{"train_examples": 90422, "arch": "resnet", "kernel_size": 3, "stem": "single", "avg_pool_shortcut": false, "projector_out": 512, "projector_hidden_layers": 2, "init": "lecun_normal", "optimizer": "adamw", "epochs": 67.7, "final_lr_fraction": 0.05, "weight_decay": 0.0}
Rows from block 7, named by matrix and row number. Rows with one number belong to one channel. Each number is 500 + 25 x the weight over its row's rms, rounded and kept within 0 to 999. All counts start at 0. Numbers have three digits each. After the name is the row's rms in percent of the matrix's.
# convs0: first 3x3 conv (model.blocks.7.convs.0.weight, 112x112x3x3, standardized in use), inputs 84-97, a 3x3 kernel for each
# convs1: second 3x3 conv (model.blocks.7.convs.1.weight, 112x112x3x3, standardized in use, transposed), outputs 84-97, a 3x3 kernel for each
convs0.2 098:551536520519511521483468491489469493485499489502508477509513506526526504507503479458478479482478479504499498445467452486499479509532500450457478477494516504529524502488491494483502498494503523537547510514529467453472509493499470473490471462463494488503488500494512531520498486496480453484480466494520504512487474476455452458514534523536548543523525534484472492492491508479492478
convs0.3 101:517515481492476463453464464460446455495481484485479481486479482475487495516516511500471446483469450502499510456438442456444447508516517526546533491480463517494515501510502495499484499496486500517493513518511484502477533549550530545543433445424529507541501488530497476510456475467495512517495524527502492483465442441494519534518526512499491494490491482553559553503498485484494482
convs0.4 101:511534500516548509494544511489539563484529538471474488500504490517540514516534510493512506489508506498543532511526540499504511469502486530492481528500471507480447481487485499464473492482468493520496492505514494517486474481468461442442460406417505469512491451495498447477527506493520507514543535534496454469453456446507512529520541513523551525500523519554541484537527487538544515
convs0.5 100:490501494508528513553567568494484514494468496502494519489484508499510506499512513470482470520538540537569549516496486520485485533499496506501475517504488514489479514513509505513498518508522490528514521567544564589564485491483430447450450474475519516494494483473488466469485491494506512519560561551485491511528508521530498505528541527504514523496504502461496493501522529538560542
convs0.6 101:484468510523534530513515525524551526503501505455478493528521506527526500515529500483492513488522516502513483496543558474537526481520540531517509534507508502502485498501499501496490498502480477482490506502513516492495453480482460455465463468484485527516473497479489477487482480489507491495532518522502494509509536520527533526497485506512513523495485494472500451518523502504516489
convs0.7 100:455507436475524464499553503477465514484488512517502527490505463509528475488514481483487495500506497518541533488501509483489495490504513510549496537559513515516481483474468493466469501484472444515504480537529538573534479487503525508499523516487540466530505482514492473509478516510483503516524551525497469462512487496519501525538525480501517467484512488538539466535520478485497475
convs0.8 098:514533514506534521488497503492479470529516501508506491500514479505533499492525495524511510494507488505484490535496526532500498526482503547516521552535534531526500518496509514505513512510507493482472509500489518501505502488514493500520488475503503501497505503495502485500517475470507486466525492487461479501484471498477462472492505489504516497490487481547548505491516468509508484
convs0.9 100:513534547483522541502503534504529495512539495502520468493497516493497518488482502452539421490515480510556465468538496500548521472550468497536513483528538466510500471473476487480468494477483482504533518519532506525516537530536515513507518494508509526487516506477520513489453511513472505524457493495482502500498511534497535526489515504537553531515536523483462464442409471513474501
convs0.10 099:486469524455404505501459503470474455460464462486491500493469503473471493519498525488508484480484495470482494491514510480518483483498502504516509500513498515504492489494500473468487496485506495462535453400505503478514476478489496497502508510482517634494572666551495563473465436511450431488483482485490540489500512487472488463493504503508521515465494488528547535501506509486462515
convs0.11 100:487474464491471459478465454490500492517545520528560539489510515497521521490502508556539541545549537539528538504492493515515514534531496440468473450490476446476481487494498498501495502502490496501465520520475500488461510505497484501473486508463524507505490496483486506492500509499497506508475480468543524515520479484526466473491496481486507494500526498517537538459505487453492496
convs0.12 102:463487470486499499502512518524518495487465488508495513490499509480459486497478479456451447506488493518510509507503499490480476496469484519540513506520484498459459503502525509518513507508494479497483533567540513533534508535518535568553494499476520486493486471471519498510481485471525523507521552533524497520528498504567547556511527493485492477497487468504485480477446444472466469
convs0.13 100:496514499483504492475473496491501501502514495500501498502507464515528508508518490532537544523494504470445477518542488505524494462462447525530460568563533567562515513511510503505492499495492481492490465471465509499484499492513511530527532527517506515501489485502459476464525529541489481492472459463514510490511513517478485490466472483503507493508521521480506486526554524507517506
convs0.14 099:490494486500507490496529507489464470496527512501546536528506523504503507485516512503524516502509524497471483521524534495485498512495508499449509518503492513564528506542536513543535519524523443448428496497477491486457518530517535508499512507506506468489498459480522523524477492483479503483486507494513484498466442467491490506494476489475494494515547551496461468505497497494499485
convs0.15 101:507535528495531518503514514532534543509526539523535527515512506524510486491488482459555528487570566467541511465554511475559555452522510507533540494547547498523553489471485479486478468457479527501523535492497546513507499476459495487489487498494471482473479497503464498469478513526477510504480506506497513493510513499506519491504511481498518497489513481487517493514521535481523507
convs0.16 100:517476464517478474493459475535522476518537513519571558511552518516546509508536498540474496511458474530494511479471481471482478483485486486439462503463483497497479508498502508504508520490502530508497505493491465475498514483481492454483505434485493472489488456494503515529523457479498461470484449495451459473470456470452448442463515483509519469491508458503494502526494484496482485
convs0.17 100:506516468506514473515522469500473495458479539491513548479478514477482520492484503518501485522506515507483480512499535496477540503494530501469520471478576496491571503535504497527505501525510499509464506514451480477436518530482497497478435466523514486485482453524476487491514525507524532499500498492500461473487470483490454475510497487484490498483502496527479509486459508517488519
convs0.18 098:491493498482518538476519528525524544497501498495476486502523512502493515498464499500498507487601578468547533467463468467522500472504492526496478523494466526486488495484492488505503486520512483488487470509514507541519502511509476485485461487483467457467491491464477477474453459465471515527523563548501483477498506506508517499524510517522473501518499520452491491422495509443516497
convs0.19 101:511479502482453446467466456497492520502511479517522492521513523504531508505505506496486496502495477496509493480489472487496482501492477497466529495462504513469489492506498494489498495488490448486474509498512486490501450453457477458488476456489522527535536529543532536542487496497514508515476482487560584534549567551505523502498489502491482470498498490443454497491508504520525522
convs0.20 098:478499448499519481479491459472435459464449498507504528526494492523478486505483493495467440526509476511514470502459463511473463486486484561487512560479511568498499507518495510517507507507497527509491496510491486483489468500497498496486502483480496468515487443495510461494564546457583546457539534471513482464547456461505483466485467518485474525508480501525488493532495451518510505
convs0.21 101:473446452529508494560550524518531529540524511489499503482489476519547530520555539460453484520489511527522505516485511519501491504494479468443444533488472586538492488502498475493473493471476491499504509511512520518517462468459490485499496490521504495500482453466472417448493478476532514495552541532497484500520537511543560543486494478502505490455459456454470463533535542519533516
convs0.22 100:530568532516530529484484468494516522484502515491502483509513507503522511544546544469499491503530515428479485465445471454470455455469466511507512513508511494511503492480488501471487494476503558560547477474492437419445526520527482457480455432465467464454520517512509511512511520525484493493485483507464460466495492507492484509500540519552578575504537537501543514534558538437489461
convs0.23 102:550541490542552504552545502503486525474502518490493520484500506503480507493479505521525503505512502492485493524507512521501508499490489493525464483527469500525459505479493502480498499482504471460430497469448531501474445445455464464458479471454492471498443462469446437487510531523522540523525535531477464472464462465482472478528553536523519536538531517484527496509525498505515469
convs0.24 102:500495482502521505472533490522525539504511521453459474517532489512553511508548508500439509475485520506481541514469504486461493494441506472455432510472439498461441489484486476487496478501491511519533502536513495545508538548544518505510527503523530502547486465490532444493533503522515494499514496495498535470507526491488554504481503480503522526473505504528538534534529515551551542
convs0.25 102:493519520532531535508521534511522531506524528487484495500515495505539486509508492449528483509556527461529478450505478498513511476519490487518480506535514499510483455452452467463454462447457505501501532522516493491496511514519479484493472492511520524488522525515506506524474487475487486471485498483493519489517551512506551510497530519530550531468482478512535513573572551526546496
convs0.26 101:478546522468547538475568546515542542538535504524522480504524524501532527501526517490531529475538568453520519492473499520487518533502505504517502533515528509498498489502512504490496513497495513526515491514542464519531546550530500484492494504511538467465532460449557478486483510495486502531503533529483515499483534527495515514477502490491538509506536501521531501508511505514489513
convs0.27 102:489521505522555547542566538494525533498525521474502492512524539511549528530529538467497481506528533480494473500536513524520514482515494472505467510521491513510475488500487509507488502495498484509489531541543512523505501518514516519515471499474498511502507509523498516515484491480532531508516552509510489500499513500532517514497507528469503512501504507477504484516520538499527494
convs0.28 100:523477519500478486552497501505520505515505520490515488499527516518505527503504501518493515478467499506510517519539554523533533481517504475482507475474505495500509503488468474470485476482492521488506446460450538520506499498509504491487503487474474518482572530533436459481487455492426422457488478472481482489489493478484448461488482491455487476471427459540527542499524512523489510
convs0.29 098:488490503489489497477458487488503484516522500474493462503516497521532518500537525444498480494514463512535487502539518569582542533576535512475476523504470512497508502497481491500493505490507526525531500512494506505492495490490489485480498470491502495470509452486501482482483491504496486484529495512535542544517506537514503520514505511489489495503466509483491494484494487502522485
convs0.30 099:509500530462462478449442455553547547506532527507520505475498470491505490477489478476501477502517499488484479536571550529522505480474463495513517502512519505481495503498497483473484498480489521518532500515514483488483549555585497528525486494492528523505493482504503485472502499497481488478468465466515535491502507490498503490469480473472469461504510496510536520472498486451463459
convs0.31 099:513487480527499481533523517506529495498499515477484480489500481500502482483505468509494501511519475516502497467459479453475460498478478488470472482462450469473440496488511486477493501498491531517516502476478493495480459431453426427449446430474500544514529545532522502507547509506494474462488461474511545531541587555515558533508487495499485492483475502509456509522508506517527507
convs0.32 101:550548536514518494498474480466459483452444469498480511501510495520528514517525522530566533499521513474483472488519512488500501486492493493492491494495497500506505488507495491505493507513503542553529507511490441434443487498518537524537500515531464457472509531525510532517528540516510506499444451440514512498515524491486478483518503515501484478523499504450491473538551539489520486
convs0.33 099:485501510481538535486524511460456442505503490508535488527501522496436489500460500510509511509528524511519510497494494499469475497461478500516510489512527513499507498513481497538498492507505467470460476487482480488461493526509514556537492522509465470463474518485489491486458470464511531498514540518509533539523502502512528524491498474492487472498494487506526503467473484479457487
convs0.34 099:477472499440476547429472549448498523504497481502500501493479502473491525493492506459484520457486540470504508461480489495474465532497467487502505522509527507481505515523515511526510513519516519493525447485543409464530518509511492506499468480533539507470576538443566532469491492519462511541469520532493490519463512550470502514480484480499500494512525496519485496492484528497476516
convs0.35 097:475497478516527518506540533490486482493497515490518508497522527442451490509473529496472485483457485512532544526477493471443476524533536518507460519522493465498507501513488527519505514533520474499483510553538495545531449481449529511491514535528505526515495475497500485510510489493517498512541586582529481503483469476538475517538554537512514514448434471497509533519508519499504515
convs0.36 101:508470499477478483523494528474495459510525503477476474475498484478511493482497485484503479492491484493500486463492468493499497474508491512523496539546510520513510477469472478462469482460467501473510494494498539510535514494502482468475545525511490543479541516494490513468466448473479468481512506519470504458496522492486541483493504505517519509486465469532519521517537532500525535
convs0.37 103:482546514500520513519550549506517512499481505491498509471467474501466492488471501512533516536543522546536536520517508511519491516499483528543532514538503518540514501504504496506512508494506525537515514549503563573553521518517490510503468463475500467477499464475472441471498522518510533523529528527531497494542538516545529519490496482494519494522525503519485507486494472522501515
convs0.38 098:540512533506520512519487504537486520502512493514476516484532472548524527457494451478530482524507522478512488504519491519503516499497495558520519506495480534537539516497499489498486499495497531477528469466462564502528499476515483505503524509529499538477534522532469513468546517525524506510521472476465530468518521525442485482534497509480468479503454475501510490511504507497519475
convs0.39 100:509523487504490494495486486468458469445421460437424471478479466502475489465445452493489515506485505502477497463484473469472479453472463432431478447437510436458518510511525514498508511504501497507492506510499513512489478494486482484482511511507512495509511492509508485518476490480486498495477479491489493486515503505453451469523508499513515520507503523523506500518510543522515516
convs0.40 100:534535541500494503463461479514536525520546531530554532504510511520521522510503490484496511523524529501480504503501499527558527486485477456416437501478459536553500513524511510504499497504502513524532482473486492512509487503491458474475476516501486497480507527501480506478517520516513515524488489502488518523525541533513502507495480493498496515516501509478477480483513497513542525
convs0.41 099:473521499498549494464532481497473453500492495508525542477493473490508480487517474497511477516509483493509480510490452500479437515497491441479509506470503484469466514520518494505513523504514501512457500515484481508478480516525467501509515479455527452494518441442516446466528509465541507475522515472502466474513473419514483462490517511482521487468494461471500491515506467485494454
convs0.42 100:481501536475505514514512525488516491504527473473467476522531490524529499495495492506522482523521496480511485485501471493490475411442434510523482531557479454474428518516522520520522520517517485476484491471482475467468471480469500515471493530471490502502510503491489512517522527498529521513507513492517519481503483476514487503468470511478484514500498513467483428528540486492530490
convs0.43 100:515583517538585548534598518516509510521534503511530488513508503494487482514495492500571527494556564458541512490549486512522498485520472502522506516521494512511476485496480480491479492490497524496434525493469526520475501497513495484499472465482521464540490479519521477515517584428518561454500548443523507530500504505539506534484501499539557533504504507514517486505471492487497496
convs0.44 100:487505527505516525497511532500516519477506505474503524482494504488498501500479511488560520509553561453506496487517483474524489460495458514541491514536502502512473497496518491504513498493513485523504477512510477496480506520501472494470478479485489464470494471475511511470474549539474525566469509522494490507473484483503481483487486506489512517466484500474525517469509494489506508
convs0.45 099:482497503504522514507521535492516506480512508473506497493492507486496504511507519535539512530548559483516541506510501517519530489519523463525510515541556480535505496500490507493484501510493479521495505560537495548519502522522512497510497495494493482454482423463523498516466479493504529525489516511559536538543556531554542556487500497522557535499523521520519537482509510473476498
convs0.46 100:514537510532543537537558539505479502513468486487502517485493504458474481512531529532497512489489527545553552507491520469461490518515526512553526486500511457468448507530524536537518515527518477518504517542523464477460521539518528562536520488483506490491487455470508493530488510505504518518494506501468479486487483497546535534503506498521525518493517522512519511507500518516509528
convs0.47 099:519516529496483507477473494492482495529528541498513512532523511510520516490504499531485516501464492539539554485496488462473477504502481470513533466492525471481496510501503512496504508498500514532498541544533495501500488500507509501492445429461504492533495507530536525553497485480467456461481458458519492521495494483526493522486509464485490474481496478480470507462431478515490518
convs0.48 100:537507495543522495501493475514489519481477456500445463504529499516483494477487465504516490491506478461479477535544547499527511505491500476493509486502528473510531486472465490488487489488466522533513516524500500510505493494491474474449478471456481505506483510509499521538503498509491507500513492522496534496516516522484502498492485478531515512507524520526552513530510509441487463
convs0.49 099:496511477508521505473489521523521543495491479508469484469479475467498492488482489509564495512546484476508501512510522466476511479503506502456479513498484498517517524527515523526523530519520509514486494477464445404440493494497506515512519513499505500512524525501502559508478520460488529478431464463507549469545584515492512481449438453463476484478494495482495455532550501501526468
convs0.50 101:496526503533583542548587532536493528496481486510469504473483486489492502483512504464497484508543514478523496501524501493515508464512495535505485526480460521484460457446441462468438476481447509532519543576535545580539532538543504528516491490504481453463455447430472436450492526497536574522528575512465513458516530518494559507473472485467459463465439447480481474505511508516530516
convs0.51 101:477478488487482487447485458462462477505516496486491483504505514512527528504506506541516546535535550537550555454473470472474482500494495496509506482488489465480470528520520528527513517531517518510514532523499519511493524519500510510496473477479502510529505505528512513521475485500490497499493503498470481461500479503454448464519519526527526515490504500448444463477485478462468472
convs0.52 102:494507515521514544487537517530504495502506519521508511503512506509517485504532515489537535517535571463501525502495500503493514513485500473468483498462500484458506522534526530537526521547527503512508506517515471491478502505492480469469506461481541463536478453501519493537505515496522527519499502481512521504492487495504507510480477456464444453472462459522490538486489524496484497
convs0.53 101:525535531549535550523535522480480503499500507482478486508512505499503508490496502543591559540552556524540529446464470439428436478473475484475486497502498468476462500512518504511498517515506503514498491523504472483475499507498492486475476450465505521489500502505495476485457476469468478466500497499536540527545541518533517525514503537507513516493486497526541533515518511529520522
convs0.54 099:461514522499557568483539529506516517531529542498516488503492499519488487533525513510498526491511503495491487555513510494516512532520509468498499499468507509490470509528536500534517513529504450515505476535536454487477486521533481537546480505498496477524467462496495449495455494518453551546467510515542505542519493500555526532491496494509454466485500501452460440498447450477498468
convs1.2 099:512556530488507492469477450521512524499527540499512507505518505496537496499517488547562533514510488481466461544531540506518514488467497472496512493503527506550548507498504514499505507491495522551549492498474484473475486480492466459489487476499485469473512507500513510507525520504510488458482487485503489511472473482483462462502535501500503486525540524531539534501525521485508484
convs1.3 098:534503520530508488543507486511504512502491476493478463458491489494526519521528506532506512523498485509469461508500516500497502482474473477505503526557578512552543525513513522509510492484485509489499521494471515478480549565561517505515526532534479481458445463465470505464489462476494485470525509498496493499514493519502491472500485507511536508512471468504467486518512509483464477
convs1.4 097:510473528522492531525494517461477477483524487499581522504498500505499549528538533510504520485465480472457464463499492499526495506541510471479481472455470534482518516523526494499506482482492515483498509484470507472471497473493491441460511476486486512509465478480494506491504489499525505508508490495453453497505497528485484505499492551472452500440437484516516535507525515498520505
convs1.5 095:474485502498503518547567580527502513529522496503491489529501502504490489493499508499455476526504500544527509426424425464492479435476471500475460511487493508482497509502505506495497519510511502487508496501512533539557502498518454458480469466475531506520496447491458457468449447485484496511567575579485469466451464471485474501527497482477466445489479447495497499506485497521499498
convs1.6 100:485468475467459458512494483496515496476494499461462462523523512495524520470507494489463468470458460478472465465504477488500503471518503522527521497502522490487515511506500491485482494486483475461494475473497490491516507487513474439468492464482516541532517537542471469487503472482508491519514500488446452436490498496476481489504489490443479448448470454490485482480487483510503509
convs1.7 095:524459493536496530546523560507490467533538486504511463496493526514509533497525546528458510533512517521514548480482501501509523455475474483477516477448524465446491489480478490478478507495492512426450529481506582533551488475499496475504521506519457546468498524445470474436490472481506505507526522532502495518484499518518527522514564553496475539440446468478450492480463506480474498
convs1.8 134:486488466501509488488492476480498482471483462490495485505500515508518508530502534513489442510498475505487468495521466510503461508527475547544537528514507528532526535529523534525520538533526519491454557506479542503470496471438492478469470465446505520492482478446492482480513493459532487467526511469496467487501504492510488491525497535481487499512513534492459452532480456509484475
convs1.9 098:511507487497524500488492476533487537520503535520537581524514479489506484490494464532464510516484497518431486510489572489523534523525562514554570525508531506480482476471460479471458483475463506520511498513499498497478470519474479490466503499461488460489478465493501435479504498533470515495502507515507527510511531496506525485580554565521512488506513486460476480453469511446429444
convs1.10 103:478467422471501448489499481463464492451445490439449485456481459502497488481523483507513506513547547507540539476496466499496479499522495528522530502479473495468462518518498522520505518513499499474429480475483484517474500496500505499500503473491485494527477475505508490538466490459485500482492521498501528506515541521510553542554491509501483485513473497506528498526555558481537524
convs1.11 103:489513484510533515520555516524504515485489493494485487512498505509488480520529522495503482488489478504503487519528528511543524516525536480493512456484484444450470500496498502497498503499498483449471473463467506477513485461469480473478487469465484468479484469490479419457493470503498486508498481506529538535523516530523519522505505516515501502470493482478479448472470489487479483
convs1.12 093:493485489480485489534511498515507495507487491513480459516543506528534515518520499494492487499495468521494497519512504528521509509504499503486527497514522493532522521510511512502504514507508501486498485470475530530533516508529498475499543560571496508523506520512515504476492491503519510511541530525505513498541543530514512460482484486484475463481429439469451461451430423483448429
convs1.13 108:500503500495458457479466452509501501528506510494497493508525517517538537512517522474481465448451444457452457515530523499522525485477494478517504511516517509504531507502502487486494496497505511491487504477485496476480507489501522526528519501521484508481497499466506509491487476463500476480479474455490482478475459451490463490494504521471493497515522523475470469427447432489490468
convs1.14 112:505528509491523520501524520513519527484539539470503484529479506476464479489468470513496499496497502516537516496499502493479485481463458512496498538540536513536531520508512519494509508498510510538520526550550525556529522517527502547543530562567476467459514501495520519508471484491482473495476494507518504513498491504487479457517510505493478490497471473515534506512515509535565532
convs1.15 103:506477508500460487508492512508485464512502484496489498508503535501455530474438502500466487487470482514488507521514501495523526536559547527500491513468483492457433505503502498495497501496498483473492474468498448463503525509504506501483493501490505514527511495453493500493517479534488489527501478521495461510485435502504470518525511486527503483502462453475467497477502506515526552
convs1.16 086:512486460512497462505508462483489514506519531485489500523523542517501542530509535487483481511464463510486447499542504522509486514535482516508543522519569485474542547542527535530513534530512528507462518503476539519463463456439492475470479460429492496519498483532468481507476468487465474469494484453523510533476482473514488506519511510510468487499502532511507493509517490506488467
convs1.17 109:498484501493503530494484515467464519525530508525502467520509498517502496494493487497498516497510540510509546496507494521539505510532502505519478531553504513489465514498503515497509523512529490503517506517533484508512499491482480526519457488520530513492512519470518539507517525513511519515487527522501517525482492513494525525509486516479451506486470483514480494529476497515492480
convs1.18 116:506497504508523513516547496527532466537538511491500470516550519534523526520527511484476493468501501484508480472492475490503503493533491478510488492506507464483475523517526524523525529533534492469475504483480472469477497491526486515529521543521531517531496500475463484461504483502476500510522507478527494484496493475511498476520538513510502484484464464520527504526533528528537500
convs1.19 088:480459474455440428486477473531526527474488497506504515528542550525517515465503475526523524474463455498483484527547543467444477482475483473474476479457450484453457499506503506515513507515518478470482483470471518488502504491490485482484498497495525512518510525531514511514537518531483466474505459488529518544477487493493490488464451445460469471476468474529531541499486483519513524
convs1.20 111:525507484562504476558513477488505499492509489501490475522477480500504435526505478493502480542529497539500478508515481525515491510507488530546486548564502526557494507507511510503509504500503546500456581503456580523429520516500526510515503497509501501473511534514490510490548485472573482464595498461519506471527528461527504498492543512487523509488530501535484439584535474560533471
convs1.21 093:499492491529508486518517497478473470500499507504519528524488506526518534519495505520497502498512498550548510496512502496506524540535541503470478497509500526523551467455454461448447497488493492470478536500496548537538525500511483473492509478486491518511464474478486490509457484473501511492537547536526503507519523534571583558529518534480470477491466472517495535511493508565583579
convs1.22 103:519538558496504525488475485525500502498512536539529537475522471492535535451495482492516525469482499484479508509507497473477476489483482505528529482479498486469501528519519519505505515500498509535553493489502461476485501501523482452465485456479461469470466498523539542543490487470472467458466493476479499511479522527484510534488488505498503499529523551551564545491524517502502503
convs1.23 089:489510490489509519495526544480505495489493492467509457513491467492514469490507488511515500494495509467478499464452451499490480490491485474472511482454500456469478522523521521521516523525518502503490513490495520530521499510512491486503495486498461467463481439506488480499489484488517495530545535562505490477491496476481495469489539528504532523478464472492491492513510505496472492
convs1.24 101:501475517483470482488454475505495486500483498522526511520501538493515502496498532502520505532528515499511471520553460550539498510547471544521538525516526571516559539536533533529530527522524509491516531509508506514523516496512503473506485456464515553503533563538489542498500510511519522519504524527494492538519510531501469483494480486492498471508503513466513489519522547464503486
convs1.25 078:505484504502485499534525532521511511519513504527518509495500506504513545477482504535489537500455494531482525488491484469511492498495528503502512486477489519493491437431451427416435475461476484484498474470465484475477527519519476457474462458474516533531519528513506526498513488526493490492502483533516500558498486523517496543521522512485496485530536514497514511487489500503494524
convs1.26 103:514498565490483558500478522531501512530514520526522524512515523477492508465493503485495519470487534472472498533542543526551516514542526506502537498513534510518528533530525531532528532535531494486541468481522479474519511495520508474493477458470494486472541517481488486465490484556477487559494474538486499523472485551489515531526544518518509493530544517489499496488498530493498481
convs1.27 082:491487518476484502504522550509531502541534536531534538484554523530551564507565531525499532471476514501478525474444462478505494495488517505504505530525531506503495435436436430429427471473475512500523494494506516510522512501514445451460464466504512525492509512482491489485515478524481481503496497526510484497468501514476498494495499506522525514490508499504530536481491493521513523
convs1.28 108:463461447498509500480493474507494527494500486505493503463506494485544512496541537494517504482515496486498497483497488497503517529555524495519497476501479524530503512515515505509507489488486489490447518505509428454436518501512525542534502513531523491520493468476523511539489472471507495489468430412467496499454460476491505508501494454494472492534527498503514507511531532510518506
convs1.29 104:499504506469522513503513517480458487487483498510488524518526533519532531510558526511493505498514497503498511504470492501520511520544551500495461500474467518506469519521518529532526531528518503516513488518514506513514508514509491522531496540553507481479481485482480454469493518518474475492492487490512528490496502478494519496493492499508483472492494445504508519491506521500521519
convs1.30 104:528543522481468484473474476525535540522520524486494493508488503485480497484483526536551529490502483479490502478491496490508485488476500481509498473491485497517494499491500499496504490486495548568554493512510461462475498543520507514523476503483505474467513501474481481471542516516488481488468470463507496511489461479475436486463457455501497500506506517501520515500494501492498501
convs1.31 092:515469481497438459504499508492514525479529498493480505519466490494450482543482515490463468508458502536525531478470447492476484461499444561511550541501514528472492504503508499496501495486489512500519516486488519502489504506517494475510494473500484532503489560512498545524499503508479474469472471454461438454484475501517553565541532537497514510519515517471473455481474499495517496
convs1.32 115:488488479467462459475460477461476470435439416459465438509499499486473509488479497487508510497515510503513524515529518497510492488466470493484495479449459474469493515518517517516516518517518493496501513498518508504519501505496532537537536541559510507485507553538537566556500526499511504509489480493516535550527521537500511508497495483490448460458420439537542555535540552535531559
convs1.33 100:518528516519536523511512508482501520479525519518546528522487512519473451511456413498494514485475493477458478486462462462453445475467456493507524507528523506493529524509518515498504500487490513516498502521490486482472475496498449465472460486497455481499488469511489512512508495490510514521495503504512526544533528542552570557512533521516509495494458460501543525511495500495495496
convs1.34 104:473506531455496531481508508487499454500478493471492489536522529476511509484496509475489524479526552491498530529534520520535534513525540487526539488522551486531545518517505524520496530529501510481511482470521490481517506537528485532520460507495487526471532516501502491483481512558485537546498520538489510511490537527490521500509509524482504513507475531497496482513509506515518502
convs1.35 113:475509497481528508546573556487472523474480504489478499477535493513524538473542517475478488459477469491502485476451471482506500462486468482502512497499527490484513500490493504501501521514519505481496484504507541555551524515542523526537551552572480511499483458464483465470496490492492515494508542511470509475476488469485516469490521514511468494516502494539543539537562524539543530
convs1.36 089:483492477487493480473509480509474485492473471495485513513482493504487491518514505505494517502487513514504521512481487481485478507494520518491495501490483527510512434422429411396401438421426482481465516504494506532496496484490493505517463469491548517529511514506501500513502497494518499507507513496525472500483465477509471499510497515466469483490503495496494495509500497516510506
convs1.37 091:498488476510502497493496480492492484468457464445462449524495516488477478515493487502495472494485458503484445446444438448471481431464495464472487467470489454479466504504510499496503502499506527480494558521539528527519500504514510514505518526513479487497494454473469459471493500495518521549525518544471497474474466459470472481517529532511529514480477512488459444459465480467452440
convs1.38 114:493495478493497491495496498510526508515507506506508472503461535452418429534473537502482519464503500525476565497475478493487502505480493480482499534476507501498501499490479508500489506496481447500462519512522484488462487491464510511532468476467500494514474480485480510483496511497516503507503491457517484521488480458545483533475504481495471513460498477528522524514505482521514530
convs1.39 102:492500489509501499488492481500558508519537499544529493523537472489502424505476447473480467478483479474475456524510508519518475519523494517546546518553544516538509535541541523530531503508508471492482515532508491489491506491488520526526484504502531557512558553540539538518502499483497521505497509501537545497516498442527479456502506495463490502497473488508524509522518475498495452
convs1.40 115:487510497462458453493514515512533518486514519489518515470464472483477483518526526490512475449463463486504500492476482494488505506522500497478497507506525487511519508502503502497499499487487500520515492500490487475491550536532507518526467437458506497475482489510510496518508520504479480484524523531505491486476468475494512524500516501484499495511527511517507531514520524511533548
convs1.41 094:502484482511494525521492535480488512474451470491440469499470507503482529511507545507492490514500508507483496497483484509511442506449443498508537531531515526527541523526533518519527514511513493474482492505470494469472484487487496502499514516510469469437467386410471452395492472477493479475529497464507485452513408450492458425494542517503518519501524529514502516513515505481477496
convs1.42 123:519513503514534509529538534500535527507519534502484515513498488528531501545515518508520535512522523533526558471491503484504517520503516524529546521525530535518521505501505494489492506504505504510516502534543514526541533542534556568545531533545490487498496522517507519521486504490481490479488475480494469499505489498489496524522493508510476501526504485533503538524486507573549558
convs1.43 112:515488511525543538524516564483492479479485514477515552491501488518497539514525529497489514501503547521487560502444521485478521514453547504504512500480487505512486519525526514514509504505499536486495514484533527494553519521524504492484530514515487486494491486434490518458514455500518476498544452527506518507544508526495516533503534523530528523509529514521485501502501508516478512
convs1.44 106:522501479549521499555533497524469510529494510519515527520529533510517527513530506552514503554534521554525516522504494479508519491521536532501519531480521534490530519515529502498524503505524513507503516527504501529499579558546525522527481497513522502509516490520519473513496483496490495490492483486531522523530511523518521497503518526497531516517534522523510513524522543534517546
convs1.45 106:503505497489487482518504503508482522468486478505480533467510447503493493484501479524532528519537549529552538508519526444485460491499494508516534502507509538539538514510520506501512502495500485518497471524511484527522501515514495516495481495485520478516522465466477417458475500494482500515519541531485516504528523530507513506515509506520544507545563532497517513509500500467463451
convs1.46 109:518501505529542550529533529502461466504489489550553526453448441474504505501511503489487480518546532518535506465480473507508492507530503476489497464500503505498532534526529522509517520502512492492500495510526518542547503527521506512533543546532476482479483459474473456474524504526486513531515520519482500509513532515530552520495510516508523507515499495432450440494530504471514478
convs1.47 102:483465477463431442484450462500479494465486488517523530532522517523514492520521514506515507478445457488457465510513528467481472494465466516534550494487525526519571499499493490494489487492485500483502493461484515469505538517522510480488563541561484496473473521474474522500495519510478469485488467456515546531513495481501492491471476497482519524460466504520517511514493483454484444
convs1.48 097:517505526530515485535506498519469445500440498506447460485443464484486456489441477520491525518495496513488488505526501546536520515530485500471512497464500498464525512515508504510502494495489528533539533515516526521497509497500532500507535521518485465510502506510500514528504525501523523527506527512521507518518518489500488497503462484494487471495477482468488482476496507474490476
convs1.49 107:523543535536533523575530539477478467459446473460467455512517507538513514503479481506519539528533540542506539467469476490505515494447480531503509513461467525522497496491496483474478475466471501496494515511495521522518513501495540509513498474502482464491499535516511537560506500514524531524535485530518518553526499524532488516478488478462433432512494490520504520498482500513497515
convs1.50 075:500468500497487500501509508510490466518499496511471468532502558506522514517500520515478497487459488508485498505495500499516535514515532489480485490501481477477472479473476462454455476468473512477504513503535527519537514498509495476499472487473505493514492477493503448474526486549505504554543531569515472511501471478530496524499522520487495482473480479509517508513522518506531516
convs1.51 089:499501514517527526500515532489508506498507535525533552513520512506519488501525518474475466479503492505534536463451458471469491480478482477478471461496473465483514524516518517507504517504502498523529523528549503531533449468474449465464466479485480482470479504483498492503499500532524512537518523564515492486493478481519518514530493503496495488499493462508495483470477479483508485
convs1.52 101:544502532530513509528512542536545509549545519523535491530514529547497526519483524539550541534539518527532536529528493503496480527510506515502494516480508513515535539531535532526531536534535522525521516505479511501506506505517511499508501515499470540480504534520501513474543498537500499482501490505505517504520516510505496508530499510538505503527467537484531495480505475489521499
convs1.53 095:492497495510499493489482456534522513501478502522513508484484468495473484506502488480478484485447462512490511472485496478455469448440478465477485504483475495475466522523521522522520513511513510504495497484496484490488502497508476467479479476492488505475505514474538548542505526511498512491500495479462478480481489473527509508497493484491521504530533518478490468483480483516484489
convs1.54 105:520527500537551542507541519509502503516548544513521496469514511546536513495511480519527475515526508496510480474497492473515510455481489486495515494521497510507542519521528517516528524524529520494498501511528516518542540510522500501509512529518516478517481475512453509518495476480482516540500526506480512467518487500501511489485460509509469440495413465522522516499506513498490519